Weights of a small image autoencoder: encoder patch size [4, 4], encoder widths [80, 160].
Rows from block 2 of the encoder of a small image autoencoder, named by matrix and row number. Rows with one number belong to one neuron. Each number is 50 + 12 x the weight over its row's rms, rounded and kept within 0 to 99. All counts start at 0.
Before each neuron's rows are labels from the 100 images, of 14976, where the neuron reaches its highest value: "colour at peak" is the nearest of a few named colours to the mean colour under the peak. Only what is clearly more common there than usual is listed. The data: microscope photos of single blood and bone marrow cells. In brackets: how many of the 100.
# fc1: MLP up (encoder.blocks.2.mlp.fc1.weight, 320x80), inputs 0-79
# fc2: MLP down (encoder.blocks.2.mlp.fc2.weight, 80x320, transposed), outputs 0-79

colour at peak: purple (50); blue (40)
fc1.99:48 49 60 66 46 37 46 32 49 39 36 34 41 60 37 54 67 41 46 57 42 45 56 37 32 53 28 54 33 53 39 43 34 31 76 37 59 56 48 67 48 25 37 51 60 72 67 51 60 33 51 61 48 30 50 47 58 44 57 59 30 57 47 52 54 63 44 42 56 34 44 36 41 24 35 28 46 38 57 50
fc2.99:33 59 48 56 49 56 51 47 43 59 60 49 59 50 36 72 60 35 57 60 44 57 45 43 44 68 47 53 62 71 32 33 50 29 55 42 67 58 64 49 57 46 64 37 73 33 43 43 52 25 54 60 53 53 40 46 50 47 46 21 58 33 43 68 35 68 54 44 35 53 73 43 37 53 74 29 54 62 56 40

colour at peak: grey (52)
fc1.112:62 62 58 58 52 58 45 55 36 45 45 41 49 52 56 52 66 61 63 60 59 63 66 65 50 03 47 60 51 50 51 57 36 60 57 50 52 49 69 48 73 58 69 65 58 67 55 48 84 63 51 61 56 60 63 58 50 48 55 49 60 51 67 51 71 65 38 47 61 57 58 62 71 62 42 64 48 48 59 64
fc2.112:48 67 66 65 52 28 45 29 61 55 44 51 52 57 47 44 53 28 69 34 50 60 34 38 44 31 43 57 46 38 36 56 66 53 44 56 46 31 55 41 46 61 54 48 60 50 06 32 51 30 60 34 36 59 33 62 43 50 66 52 45 47 49 38 47 58 69 55 48 45 58 38 63 33 48 58 33 46 45 62

colour at peak: grey (57)
fc1.318:51 44 40 78 54 57 68 63 64 38 66 62 60 64 61 54 29 66 65 65 43 44 53 65 43 38 68 62 55 52 54 65 56 77 53 49 71 53 60 42 39 47 62 76 41 43 25 48 70 40 51 61 55 69 54 55 52 60 46 55 55 61 57 46 67 56 52 65 57 49 60 45 67 47 60 52 71 70 55 50
fc2.318:37 52 68 38 42 42 63 60 66 38 52 45 53 72 50 67 43 45 82 43 51 31 57 22 46 32 54 56 37 63 56 44 51 52 48 56 35 56 27 42 51 53 64 52 25 45 48 61 40 51 52 38 54 49 53 48 63 52 36 55 41 52 49 46 73 53 31 74 43 37 41 30 49 49 68 59 37 66 57 32

colour at peak: white (76)
fc1.81:62 37 38 66 53 31 50 58 50 60 52 75 31 51 49 33 44 43 54 42 58 36 44 49 44 41 47 37 49 50 47 63 52 45 46 52 41 47 49 18 37 50 48 42 21 26 10 53 39 60 53 39 43 47 45 62 56 43 36 34 39 53 42 54 54 49 43 49 55 38 28 56 70 48 41 54 51 68 52 77
fc2.81:53 34 35 27 63 56 32 39 65 67 43 45 55 54 60 50 41 78 58 41 51 50 29 36 41 62 50 39 63 31 38 53 64 43 45 40 66 55 50 67 53 76 66 49 51 46 61 40 61 47 53 47 28 60 32 71 54 47 23 59 49 54 55 54 60 56 47 52 56 47 46 66 63 52 47 45 34 36 57 23

colour at peak: white (53)
fc1.179:53 52 58 56 77 72 49 35 40 30 52 45 47 45 53 32 56 80 40 50 50 53 67 40 38 45 42 35 41 30 63 45 63 28 43 34 27 53 49 62 58 60 38 36 72 51 45 43 40 49 46 37 43 47 56 56 66 62 48 56 45 49 35 22 53 48 27 60 64 69 56 45 58 61 41 52 35 51 64 48
fc2.179:45 59 42 53 78 54 44 35 77 50 32 47 55 52 51 37 42 50 60 53 58 59 60 49 60 43 30 41 45 61 39 49 56 40 65 65 46 43 58 51 46 68 53 74 70 41 50 47 38 17 42 59 49 47 67 68 55 71 50 66 54 53 56 49 73 76 42 42 48 37 37 50 72 62 48 63 64 49 59 44

colour at peak: pink (59)
fc1.20:42 62 37 61 70 50 50 50 45 25 55 42 53 55 47 52 53 50 60 50 70 25 52 46 38 53 39 62 40 34 79 64 57 54 52 77 53 47 43 38 40 72 55 52 58 64 57 44 57 37 45 59 60 54 51 64 68 74 20 57 54 51 54 36 50 35 71 51 65 66 47 53 25 58 59 43 35 43 44 48
fc2.20:50 45 50 78 46 47 14 51 58 31 50 48 37 79 48 49 31 55 37 43 53 74 42 56 43 43 53 48 46 41 56 20 63 37 47 40 30 30 59 55 40 51 32 44 27 52 45 52 66 47 41 36 38 46 50 52 41 61 57 50 51 59 49 54 51 41 60 45 51 54 78 44 32 54 31 50 52 33 48 47

colour at peak: pink (46)
fc1.86:50 63 59 49 27 41 63 69 55 53 42 57 22 55 45 53 40 43 54 43 66 43 35 73 42 57 30 41 45 45 33 26 13 42 38 43 46 64 38 33 47 57 48 51 47 45 55 45 43 45 30 57 46 56 53 50 47 45 40 54 54 72 50 29 51 43 48 44 50 39 52 27 60 51 36 64 64 71 29 45
fc2.86:46 55 54 48 30 69 63 42 30 44 35 32 46 55 57 66 33 47 56 57 53 36 51 33 39 50 48 53 58 52 42 36 34 32 48 48 73 77 56 70 72 44 49 64 51 39 38 33 50 55 55 41 49 49 27 46 55 48 33 36 54 44 47 56 53 52 40 53 55 64 80 31 46 37 67 70 45 47 47 34

colour at peak: white (64)
fc1.168:58 41 53 53 50 69 43 70 65 49 39 35 63 53 51 61 43 41 52 48 54 80 37 60 65 48 45 35 44 72 71 65 59 66 44 54 52 53 53 19 57 43 42 45 43 63 41 57 51 52 33 42 55 56 60 36 43 47 40 66 27 58 57 35 38 61 61 46 48 39 39 46 43 28 17 39 50 31 51 49
fc2.168:55 28 67 68 52 66 56 55 58 44 39 48 71 40 62 67 60 44 46 37 40 20 48 58 45 51 60 48 49 63 71 35 45 61 48 74 43 49 42 71 49 21 26 45 48 48 63 49 43 53 56 65 62 38 62 54 46 38 39 38 52 48 42 48 56 44 61 45 56 72 61 50 43 37 52 39 78 66 50 42

colour at peak: grey (81)
fc1.95:48 57 61 43 56 56 59 82 43 28 71 61 52 69 46 59 58 56 58 69 56 62 51 77 45 28 46 41 70 47 52 67 76 50 63 49 47 45 67 59 36 39 57 42 57 41 64 62 61 46 61 61 40 42 43 46 63 46 42 57 50 53 62 62 62 44 48 53 90 45 56 68 48 38 61 47 52 50 51 58
fc2.95:52 51 63 21 55 31 49 48 47 63 36 58 45 49 58 55 55 43 53 46 54 55 29 31 41 59 55 62 50 50 46 45 61 53 34 53 61 61 49 36 38 47 43 25 58 51 22 36 68 33 44 40 47 41 56 43 62 51 57 49 64 45 48 67 39 69 83 49 71 52 81 42 50 43 37 41 33 47 64 56

colour at peak: pink (55)
fc1.188:36 51 67 22 55 43 48 27 64 55 42 45 49 22 47 49 60 41 63 50 59 33 58 56 56 62 45 52 61 39 35 33 24 41 36 60 55 76 54 24 55 31 51 52 50 55 46 43 37 43 47 52 49 51 48 71 47 48 29 48 55 55 47 52 64 56 49 45 75 51 50 76 57 52 67 56 67 32 55 49
fc2.188:55 40 47 44 61 76 63 47 42 59 40 57 43 31 64 44 49 64 38 55 36 43 68 43 54 07 41 34 42 58 30 56 34 42 56 33 52 45 50 71 50 32 53 51 43 51 54 47 40 48 70 38 44 20 60 61 50 36 32 42 46 43 41 51 35 44 47 36 40 68 52 68 64 53 55 57 59 49 54 50

colour at peak: pink (46)
fc1.19:48 36 53 41 72 57 75 58 45 46 41 58 53 52 55 57 52 54 73 51 55 32 53 54 35 57 50 61 64 69 45 56 60 48 56 43 70 46 49 44 43 53 39 48 43 52 74 64 59 52 44 62 58 44 54 41 71 52 82 36 63 70 59 64 52 45 27 45 73 65 56 48 27 46 35 41 72 52 69 45
fc2.19:46 47 64 53 79 58 61 60 44 57 67 43 74 42 55 39 55 40 49 57 45 83 55 50 35 53 47 59 62 25 37 52 63 48 55 28 55 62 44 48 46 66 57 48 60 57 61 53 69 48 39 50 45 78 58 57 44 72 53 28 56 55 49 49 51 58 55 61 45 47 39 50 51 54 62 40 16 57 73 59

colour at peak: purple (64)
fc1.200:54 55 50 64 31 69 72 70 47 66 50 53 50 56 57 53 37 49 46 84 53 54 55 55 54 50 60 66 58 33 59 66 53 36 64 33 55 63 70 69 59 73 69 70 45 62 52 37 54 46 57 53 57 44 62 45 44 29 62 53 48 40 69 48 62 61 66 50 42 70 58 48 41 56 59 65 36 44 48 67
fc2.200:65 36 45 80 44 52 34 56 63 55 60 45 56 56 30 26 48 54 43 58 43 68 61 67 29 51 53 41 52 34 52 24 42 63 51 41 63 61 58 52 40 53 63 55 44 42 54 50 59 57 39 46 44 79 32 49 50 38 67 39 53 66 58 50 44 47 61 62 51 65 72 40 37 54 29 50 44 25 45 68

colour at peak: white (80)
fc1.289:51 37 58 55 57 66 76 29 60 67 50 65 29 43 66 50 65 58 21 59 49 59 53 61 64 54 65 56 65 67 56 64 63 52 45 43 52 60 63 43 74 36 56 32 48 55 61 62 43 51 67 53 45 53 48 54 62 60 58 57 54 45 35 76 45 59 51 50 50 47 64 68 48 45 49 69 52 68 78 57
fc2.289:38 61 48 41 57 67 29 36 56 54 59 52 51 70 41 33 33 44 55 56 60 80 50 49 33 39 54 35 77 43 39 33 53 53 59 51 57 40 67 54 34 70 40 59 49 66 51 43 45 42 46 44 25 81 59 45 47 62 43 64 60 46 75 31 36 51 50 61 47 62 41 53 51 53 68 46 37 48 49 57

colour at peak: purple (55)
fc1.39:67 80 43 37 58 41 40 65 38 57 74 49 52 52 57 46 49 36 61 65 67 54 49 35 44 46 68 52 65 55 40 55 48 54 53 56 43 68 51 48 60 76 63 52 44 52 41 43 53 41 51 62 68 63 51 99 51 49 44 47 44 41 45 42 61 51 33 57 44 53 68 54 50 48 48 53 63 50 53 39
fc2.39:37 55 52 43 53 48 48 71 47 66 57 30 52 71 57 51 60 70 52 60 49 43 27 48 48 59 45 57 46 43 40 50 59 37 40 33 47 27 49 42 23 62 62 59 53 56 46 38 53 24 28 19 53 57 41 36 51 54 49 60 66 57 60 58 45 60 53 64 60 60 22 55 57 70 39 46 31 59 46 42

colour at peak: blue (52); black (26)
fc1.243:30 24 37 40 52 52 48 57 51 49 37 36 28 49 30 47 33 43 49 41 47 59 48 47 37 54 41 36 50 42 48 24 41 20 49 43 36 42 32 51 52 31 47 30 42 48 44 35 32 35 37 63 44 46 47 34 47 54 64 30 44 45 43 34 38 37 28 58 59 48 42 29 36 38 39 45 36 44 42 52
fc2.243:48 36 55 45 47 41 54 45 81 60 30 46 68 59 59 49 48 56 65 46 49 53 51 49 46 53 27 46 57 55 33 34 38 57 39 46 55 48 56 51 51 36 61 84 77 43 44 42 10 46 60 52 40 51 47 51 38 54 46 49 38 67 68 65 61 49 42 60 53 31 36 43 61 43 67 56 43 36 58 65

colour at peak: pink (53)
fc1.136:49 59 52 74 48 38 61 67 22 56 47 57 50 59 52 51 45 50 67 30 44 57 42 50 67 47 38 48 47 70 41 68 52 31 54 49 49 43 52 35 49 71 55 58 18 48 61 57 35 51 57 42 74 60 54 60 43 55 62 59 45 67 41 47 59 56 41 46 42 56 44 28 66 40 21 35 64 65 48 67
fc2.136:57 48 62 28 38 58 50 61 51 40 52 56 48 47 57 64 27 43 59 61 53 27 56 43 69 29 39 55 43 60 47 37 34 49 60 48 55 61 38 57 57 42 20 45 47 40 54 59 58 58 55 55 48 14 35 65 61 47 49 45 42 37 21 37 55 61 33 55 35 31 42 49 53 47 53 63 57 72 66 42

colour at peak: grey (69)
fc1.300:51 55 52 53 51 39 44 75 41 49 46 49 42 56 68 64 61 46 44 60 71 75 64 73 42 46 59 56 89 59 58 49 71 27 51 48 83 63 50 55 51 63 50 57 63 64 59 46 65 49 53 51 63 65 43 39 47 76 50 58 54 42 64 47 54 53 46 40 57 58 59 67 51 61 63 52 61 58 54 39
fc2.300:50 58 59 55 47 54 45 54 50 54 43 44 43 46 39 57 42 63 35 44 68 45 19 40 38 60 38 59 53 51 54 58 66 44 36 52 38 20 55 36 39 70 48 27 44 55 17 44 39 27 45 37 57 60 45 56 47 67 54 64 56 43 47 56 26 55 60 37 58 51 73 45 34 61 30 52 27 54 54 40

colour at peak: grey (44)
fc1.198:55 65 38 56 41 42 28 74 28 42 51 31 50 68 45 32 30 50 46 61 49 49 46 75 41 21 54 53 28 58 44 60 40 36 49 51 50 60 48 76 53 65 58 26 43 46 50 34 40 37 60 42 42 54 44 43 56 41 48 53 40 46 34 22 49 49 52 52 23 31 47 48 47 53 45 47 49 53 35 47
fc2.198:53 51 58 45 41 60 45 54 75 21 39 45 51 65 35 49 49 32 45 52 58 44 45 36 42 31 46 57 71 61 51 27 56 58 35 55 54 39 55 34 42 42 40 79 46 45 45 40 46 23 54 25 52 53 24 52 52 60 51 55 62 57 55 40 66 54 39 46 40 25 36 53 32 48 52 31 41 61 58 46

colour at peak: purple (44)
fc1.44:29 43 48 38 52 48 63 26 41 43 33 44 39 52 59 29 35 49 58 52 59 43 84 56 29 43 59 46 61 40 50 40 45 62 50 38 43 47 37 59 54 38 56 45 57 14 41 41 39 65 68 34 33 39 46 53 58 49 44 23 52 41 45 45 39 49 59 73 59 41 49 44 27 62 42 56 57 39 49 53
fc2.44:52 63 50 45 60 44 51 38 52 51 74 53 63 59 55 39 47 48 33 46 46 47 29 51 46 57 54 38 55 52 66 77 42 39 73 49 58 63 51 34 48 45 59 56 59 36 35 43 39 45 88 56 71 63 52 40 63 69 41 41 48 39 32 74 71 45 61 63 48 36 66 49 34 33 48 55 43 49 65 47

colour at peak: white (65)
fc1.89:69 47 52 35 55 63 33 39 43 62 54 53 41 62 63 53 67 63 43 65 64 66 31 59 60 47 71 46 55 45 48 54 57 43 54 45 46 32 47 46 46 26 45 45 55 46 50 23 86 36 52 38 43 45 59 29 50 54 53 82 60 43 43 56 61 46 36 49 45 55 51 46 83 38 43 54 36 41 55 49
fc2.89:74 49 41 38 57 52 35 57 74 41 43 57 60 43 49 68 37 79 57 49 48 55 56 65 44 54 68 61 55 62 67 55 49 52 61 53 39 52 58 57 46 34 73 41 75 58 55 45 67 56 54 39 61 52 67 56 50 54 60 59 30 70 37 40 49 60 73 58 60 50 75 39 46 36 41 38 62 42 61 67

colour at peak: white (76)
fc1.193:35 52 58 62 39 62 59 51 82 55 39 51 54 79 58 71 58 54 50 49 55 58 49 76 45 67 47 55 62 43 51 35 40 64 33 31 57 15 44 60 57 42 52 50 50 41 33 47 43 52 47 44 47 47 40 82 56 42 71 46 54 41 69 37 52 47 41 51 63 64 45 60 63 49 37 65 44 62 51 46
fc2.193:45 56 35 39 68 38 29 32 58 76 55 42 56 68 61 53 43 56 65 50 40 48 46 30 55 48 43 33 73 61 33 50 41 48 47 67 47 32 67 41 48 63 62 51 40 33 60 43 17 48 68 68 56 56 51 32 48 54 34 53 46 49 53 43 42 67 54 61 54 67 32 56 48 56 69 48 34 45 51 39

colour at peak: grey (62)
fc1.237:43 47 35 60 51 61 49 76 44 55 53 48 59 94 57 43 49 37 52 50 46 59 61 60 48 00 52 48 77 55 60 61 55 75 46 50 57 42 57 56 43 42 57 26 57 59 49 50 37 53 54 42 57 60 64 54 61 60 56 52 46 54 50 50 50 52 56 61 75 45 57 45 56 61 48 50 40 66 51 46
fc2.237:46 43 62 43 49 57 57 56 49 19 62 64 35 55 45 58 52 35 79 57 42 71 65 52 48 19 37 36 33 68 31 42 60 59 35 64 49 56 47 55 64 35 43 25 31 50 66 41 49 37 57 61 52 40 49 49 53 42 38 59 46 61 61 58 73 48 49 42 61 45 38 39 51 36 62 44 58 50 53 35

colour at peak: white (70)
fc1.1:45 40 35 44 56 57 49 31 25 55 52 47 38 47 51 40 43 44 62 53 46 54 63 49 33 63 43 54 46 58 50 47 44 61 16 18 35 66 45 50 50 37 53 51 52 41 71 60 27 52 46 56 25 36 35 52 62 74 24 49 59 51 48 54 56 42 57 56 48 66 50 53 32 32 55 44 45 55 22 47
fc2.1:88 36 50 47 26 58 72 66 36 43 45 47 69 55 67 41 59 51 56 47 58 25 56 54 47 45 33 50 43 51 70 59 54 44 50 55 44 65 33 66 68 16 43 49 41 42 41 64 62 42 57 49 39 61 41 32 64 55 45 53 59 53 64 46 41 50 46 56 49 50 57 52 41 37 35 66 68 39 43 46

colour at peak: purple (48)
fc1.0:64 39 49 60 43 57 66 42 57 56 53 44 53 60 63 54 64 62 63 33 50 65 67 52 48 56 51 87 63 54 54 56 71 71 43 55 63 60 58 71 56 57 64 46 38 58 48 57 46 54 60 72 61 57 73 49 57 58 46 70 56 54 43 64 51 65 56 57 53 68 50 62 18 68 54 58 75 49 46 51
fc2.0:65 45 60 64 39 18 43 52 51 37 59 53 57 60 60 50 57 59 55 43 34 51 39 54 54 52 35 54 47 67 50 63 56 58 41 53 28 70 40 56 64 33 69 48 45 54 51 84 63 33 74 45 48 51 35 56 44 41 43 44 63 58 35 59 52 43 40 59 59 60 48 50 14 45 44 35 39 34 54 37

colour at peak: grey (49)
fc1.302:52 74 49 51 66 63 49 45 56 42 53 53 61 66 47 61 52 55 42 64 43 83 69 63 18 50 46 41 47 61 43 44 43 47 47 61 67 53 49 44 68 44 55 64 70 66 77 53 62 45 57 47 66 49 71 73 67 38 60 64 33 55 65 54 39 40 45 49 62 47 64 47 52 73 49 46 51 47 51 60
fc2.302:55 76 50 56 81 48 31 52 42 67 52 51 49 56 49 72 55 46 48 56 44 51 36 61 47 39 53 44 77 36 31 71 49 29 53 52 41 51 64 37 51 50 62 38 57 64 48 42 54 33 45 52 50 64 61 30 60 61 62 51 80 53 49 53 35 81 63 35 52 58 54 57 61 54 61 43 55 63 43 62

colour at peak: blue (28)
fc1.26:53 41 45 22 47 80 45 64 68 63 61 57 55 53 50 64 49 59 45 37 50 71 48 74 56 63 35 75 50 53 71 50 52 38 71 60 56 44 50 65 56 39 49 42 54 45 37 58 65 58 54 45 74 48 68 52 67 50 50 55 49 69 34 56 49 65 63 35 61 53 49 50 76 42 50 40 52 37 57 68
fc2.26:41 53 55 40 32 37 55 30 45 36 44 38 43 43 68 61 55 52 44 35 60 53 57 47 68 65 42 70 58 67 77 53 55 53 47 61 20 48 40 34 55 39 45 50 44 39 65 43 49 46 39 65 56 36 67 30 44 49 43 58 42 61 47 52 45 47 52 37 51 52 34 44 69 68 53 46 71 74 21 62

colour at peak: pink (67)
fc1.155:65 61 64 62 44 51 26 50 50 59 41 53 45 60 76 54 09 51 47 55 35 63 28 71 53 49 36 58 42 45 33 49 36 71 55 54 46 48 56 39 71 50 48 59 46 58 39 57 28 57 54 44 55 53 62 52 36 28 60 45 41 56 52 36 64 34 59 73 52 41 45 43 42 43 56 54 64 30 57 59
fc2.155:50 60 66 68 48 69 36 80 58 24 45 59 40 60 49 71 47 74 70 66 43 43 44 50 39 39 70 45 51 56 32 54 33 72 57 32 58 45 47 61 44 50 36 48 47 67 71 46 44 66 55 68 62 62 56 44 44 37 52 58 46 54 42 63 67 52 54 67 46 41 48 43 55 38 63 43 50 69 46 46

colour at peak: white (63)
fc1.183:57 38 76 36 37 62 39 51 54 60 68 59 36 50 59 48 57 45 42 34 45 32 59 34 52 46 54 58 62 47 52 47 28 61 54 52 41 56 41 13 60 44 48 46 34 84 51 48 29 46 50 39 37 38 20 74 39 57 41 47 62 58 45 47 32 52 47 42 45 51 44 42 53 52 55 37 39 42 43 34
fc2.183:59 70 68 38 46 56 47 64 60 52 44 48 68 52 56 57 50 42 70 55 58 47 69 68 70 32 56 53 39 33 42 54 22 63 50 41 51 43 48 71 28 48 45 73 76 55 61 54 27 51 63 67 56 27 54 54 35 40 48 71 33 49 55 59 41 43 44 55 35 50 52 47 48 47 58 29 58 60 44 45

colour at peak: purple (54)
fc1.249:66 74 34 38 47 52 42 66 35 50 53 47 33 54 49 56 68 55 47 29 57 62 50 55 66 63 41 47 53 44 43 49 29 63 71 58 41 74 47 41 31 47 22 33 46 57 38 50 43 57 59 53 50 31 54 44 38 32 64 46 71 55 39 50 52 64 70 59 61 53 51 42 32 27 40 55 48 29 47 45
fc2.249:36 78 31 35 55 69 52 69 31 40 57 35 47 55 51 58 44 49 43 53 60 19 62 70 55 47 58 58 43 74 56 53 26 56 51 41 54 37 40 58 47 13 49 48 51 63 66 45 59 51 65 45 56 54 33 45 44 38 48 50 39 49 51 69 47 70 59 51 35 62 47 29 44 47 38 46 58 49 46 43

colour at peak: grey (50)
fc1.254:54 33 65 44 58 68 64 51 71 56 43 36 60 53 55 55 33 61 43 61 49 83 61 57 57 75 55 62 40 54 42 49 53 43 51 53 39 23 57 58 76 53 51 47 55 57 63 37 79 48 53 60 38 47 67 83 53 47 66 58 54 54 63 55 55 56 41 57 37 54 55 61 64 52 32 55 45 53 45 66
fc2.254:53 48 51 34 65 42 55 40 71 73 37 53 33 46 72 49 41 20 72 58 59 59 33 36 49 47 43 62 66 56 37 57 54 39 36 55 49 64 44 27 47 62 49 65 57 65 31 49 56 49 42 53 24 28 51 24 47 52 52 55 46 60 42 41 51 64 51 70 60 58 47 64 60 61 37 48 41 39 55 55

colour at peak: pink (45)
fc1.128:71 63 71 67 45 51 68 71 56 66 55 77 58 58 61 47 63 49 61 53 68 59 55 59 49 52 53 62 53 52 45 50 37 64 91 69 52 52 50 60 58 69 53 49 38 52 59 58 54 38 40 59 52 55 38 72 39 52 34 64 74 48 31 61 44 61 56 54 39 56 50 54 63 51 45 52 51 76 51 50
fc2.128:61 43 72 78 33 60 45 63 48 24 43 48 51 66 56 79 53 49 66 53 35 59 44 57 39 49 45 84 29 51 44 46 45 51 43 46 70 63 48 52 35 46 46 55 59 66 46 49 70 46 31 41 37 27 45 32 42 54 49 59 47 46 37 52 41 53 54 37 57 26 64 52 49 46 52 36 46 37 51 55

colour at peak: pink (85)
fc1.5:64 53 60 55 44 68 61 36 46 44 55 70 63 44 61 86 39 49 66 43 61 53 56 58 55 47 55 58 60 58 39 63 47 44 48 56 69 64 66 68 59 49 50 42 69 56 48 55 60 62 64 67 52 61 47 46 20 45 52 49 64 54 49 80 55 48 68 58 55 47 53 56 18 64 59 59 39 48 65 34
fc2.5:49 62 49 53 37 64 57 51 41 21 57 41 40 52 47 38 60 52 52 66 61 70 56 51 58 40 66 55 37 48 54 57 45 48 46 42 43 61 22 50 59 32 60 40 76 50 40 41 62 44 79 51 67 49 34 61 42 39 48 70 53 60 48 54 59 30 53 32 71 28 35 56 44 31 44 64 41 42 65 39

colour at peak: grey (66)
fc1.241:55 48 45 63 55 67 61 55 56 54 70 53 59 68 57 56 37 49 74 63 49 58 57 67 64 00 53 57 55 62 61 68 59 64 65 66 41 48 72 45 47 59 53 69 64 59 60 71 62 51 61 67 47 45 61 52 65 57 52 51 63 69 50 58 52 62 59 54 56 61 56 58 55 51 53 45 50 52 51 62
fc2.241:52 32 64 29 49 28 42 50 49 47 50 60 59 61 63 42 62 49 62 45 59 51 61 51 57 14 55 46 16 51 48 28 50 69 56 40 57 67 41 48 48 55 48 45 46 51 57 68 56 51 59 56 57 46 54 58 51 43 52 48 44 57 44 31 70 78 59 88 48 68 47 53 59 35 60 53 55 55 54 58

colour at peak: white (71)
fc1.117:50 36 59 38 33 42 26 54 48 45 56 29 40 60 40 54 26 57 58 63 54 42 41 72 62 67 32 51 52 49 46 59 32 61 43 40 46 52 31 28 27 30 40 50 63 49 42 53 27 39 43 50 31 56 39 40 43 43 63 57 54 60 36 39 51 38 48 47 72 60 45 48 54 23 41 45 47 62 39 31
fc2.117:67 49 68 43 42 65 41 53 66 22 45 61 43 53 69 64 47 62 59 61 49 27 42 33 48 68 66 62 45 51 49 57 48 68 41 42 60 65 47 61 80 28 30 50 42 49 71 62 52 42 48 59 65 36 61 64 62 54 59 43 54 48 46 55 60 49 47 74 33 46 59 48 51 67 54 37 67 60 55 36

colour at peak: blue (34)
fc1.286:40 61 50 46 56 29 53 31 71 54 41 59 53 56 59 41 32 47 42 56 55 46 63 47 42 46 46 53 67 38 32 36 27 50 61 69 69 62 55 58 39 36 53 52 76 51 66 50 43 74 50 49 60 55 48 45 87 57 48 55 39 44 51 44 39 44 54 48 55 64 54 31 11 60 49 57 51 64 48 59
fc2.286:58 57 61 56 68 57 69 40 61 50 52 55 51 64 51 54 52 52 56 66 53 79 54 42 66 48 49 48 54 45 25 61 34 38 49 35 68 67 46 46 45 57 80 53 45 54 37 33 32 47 67 50 56 51 52 47 63 75 35 68 54 28 61 54 70 54 49 65 48 33 37 38 38 38 57 42 33 30 45 52

colour at peak: blue (42)
fc1.284:39 45 17 44 28 40 55 44 51 28 45 49 55 59 39 45 43 35 49 67 48 41 47 47 55 36 33 47 64 60 37 49 57 48 44 53 20 50 43 39 54 42 43 24 57 45 58 45 33 43 37 52 48 56 37 54 69 37 41 38 44 41 31 24 34 46 24 66 50 54 50 52 38 42 40 27 68 57 47 49
fc2.284:55 38 54 59 60 40 48 53 46 52 26 42 69 56 76 50 59 69 57 55 54 57 53 50 53 36 38 55 26 50 59 41 66 38 47 43 31 46 61 28 40 50 45 75 65 52 38 52 25 47 38 40 61 34 42 45 55 48 54 35 42 55 57 60 83 64 45 55 50 45 35 48 69 63 52 21 45 41 42 56

colour at peak: white (79)
fc1.299:63 37 65 50 59 46 45 54 40 45 30 57 32 51 42 39 51 48 40 46 60 33 49 67 42 58 52 50 57 22 38 44 33 32 48 35 53 61 33 25 49 50 63 48 45 47 28 30 57 48 36 37 40 46 16 56 47 56 40 52 57 42 40 51 58 32 39 53 52 40 35 44 63 66 52 70 35 25 40 40
fc2.299:39 42 41 56 54 35 49 60 69 61 41 48 78 41 41 57 49 35 52 51 36 60 76 75 53 30 56 46 51 42 45 39 22 67 59 47 32 48 45 75 42 44 66 55 67 42 59 50 23 66 80 63 52 37 46 58 42 43 53 49 24 52 46 57 35 46 58 51 56 42 56 46 55 49 50 52 48 40 47 61

colour at peak: grey (76)
fc1.236:40 47 41 60 44 51 58 59 40 37 63 50 44 50 40 54 42 53 28 19 31 47 61 47 30 55 48 57 44 36 40 40 37 55 50 51 34 52 38 77 57 43 48 45 47 36 74 55 39 53 46 35 43 45 47 39 58 70 59 50 54 41 54 72 56 54 64 54 77 59 40 66 15 56 55 32 43 60 68 57
fc2.236:54 72 45 45 33 45 61 60 55 48 55 75 66 50 23 50 60 41 50 60 47 41 61 46 44 75 46 49 32 47 60 49 50 66 60 58 55 75 53 48 54 49 36 44 54 29 58 49 27 55 70 64 39 31 57 47 47 67 41 44 40 19 54 38 39 62 51 43 50 23 43 57 50 28 62 57 42 52 56 58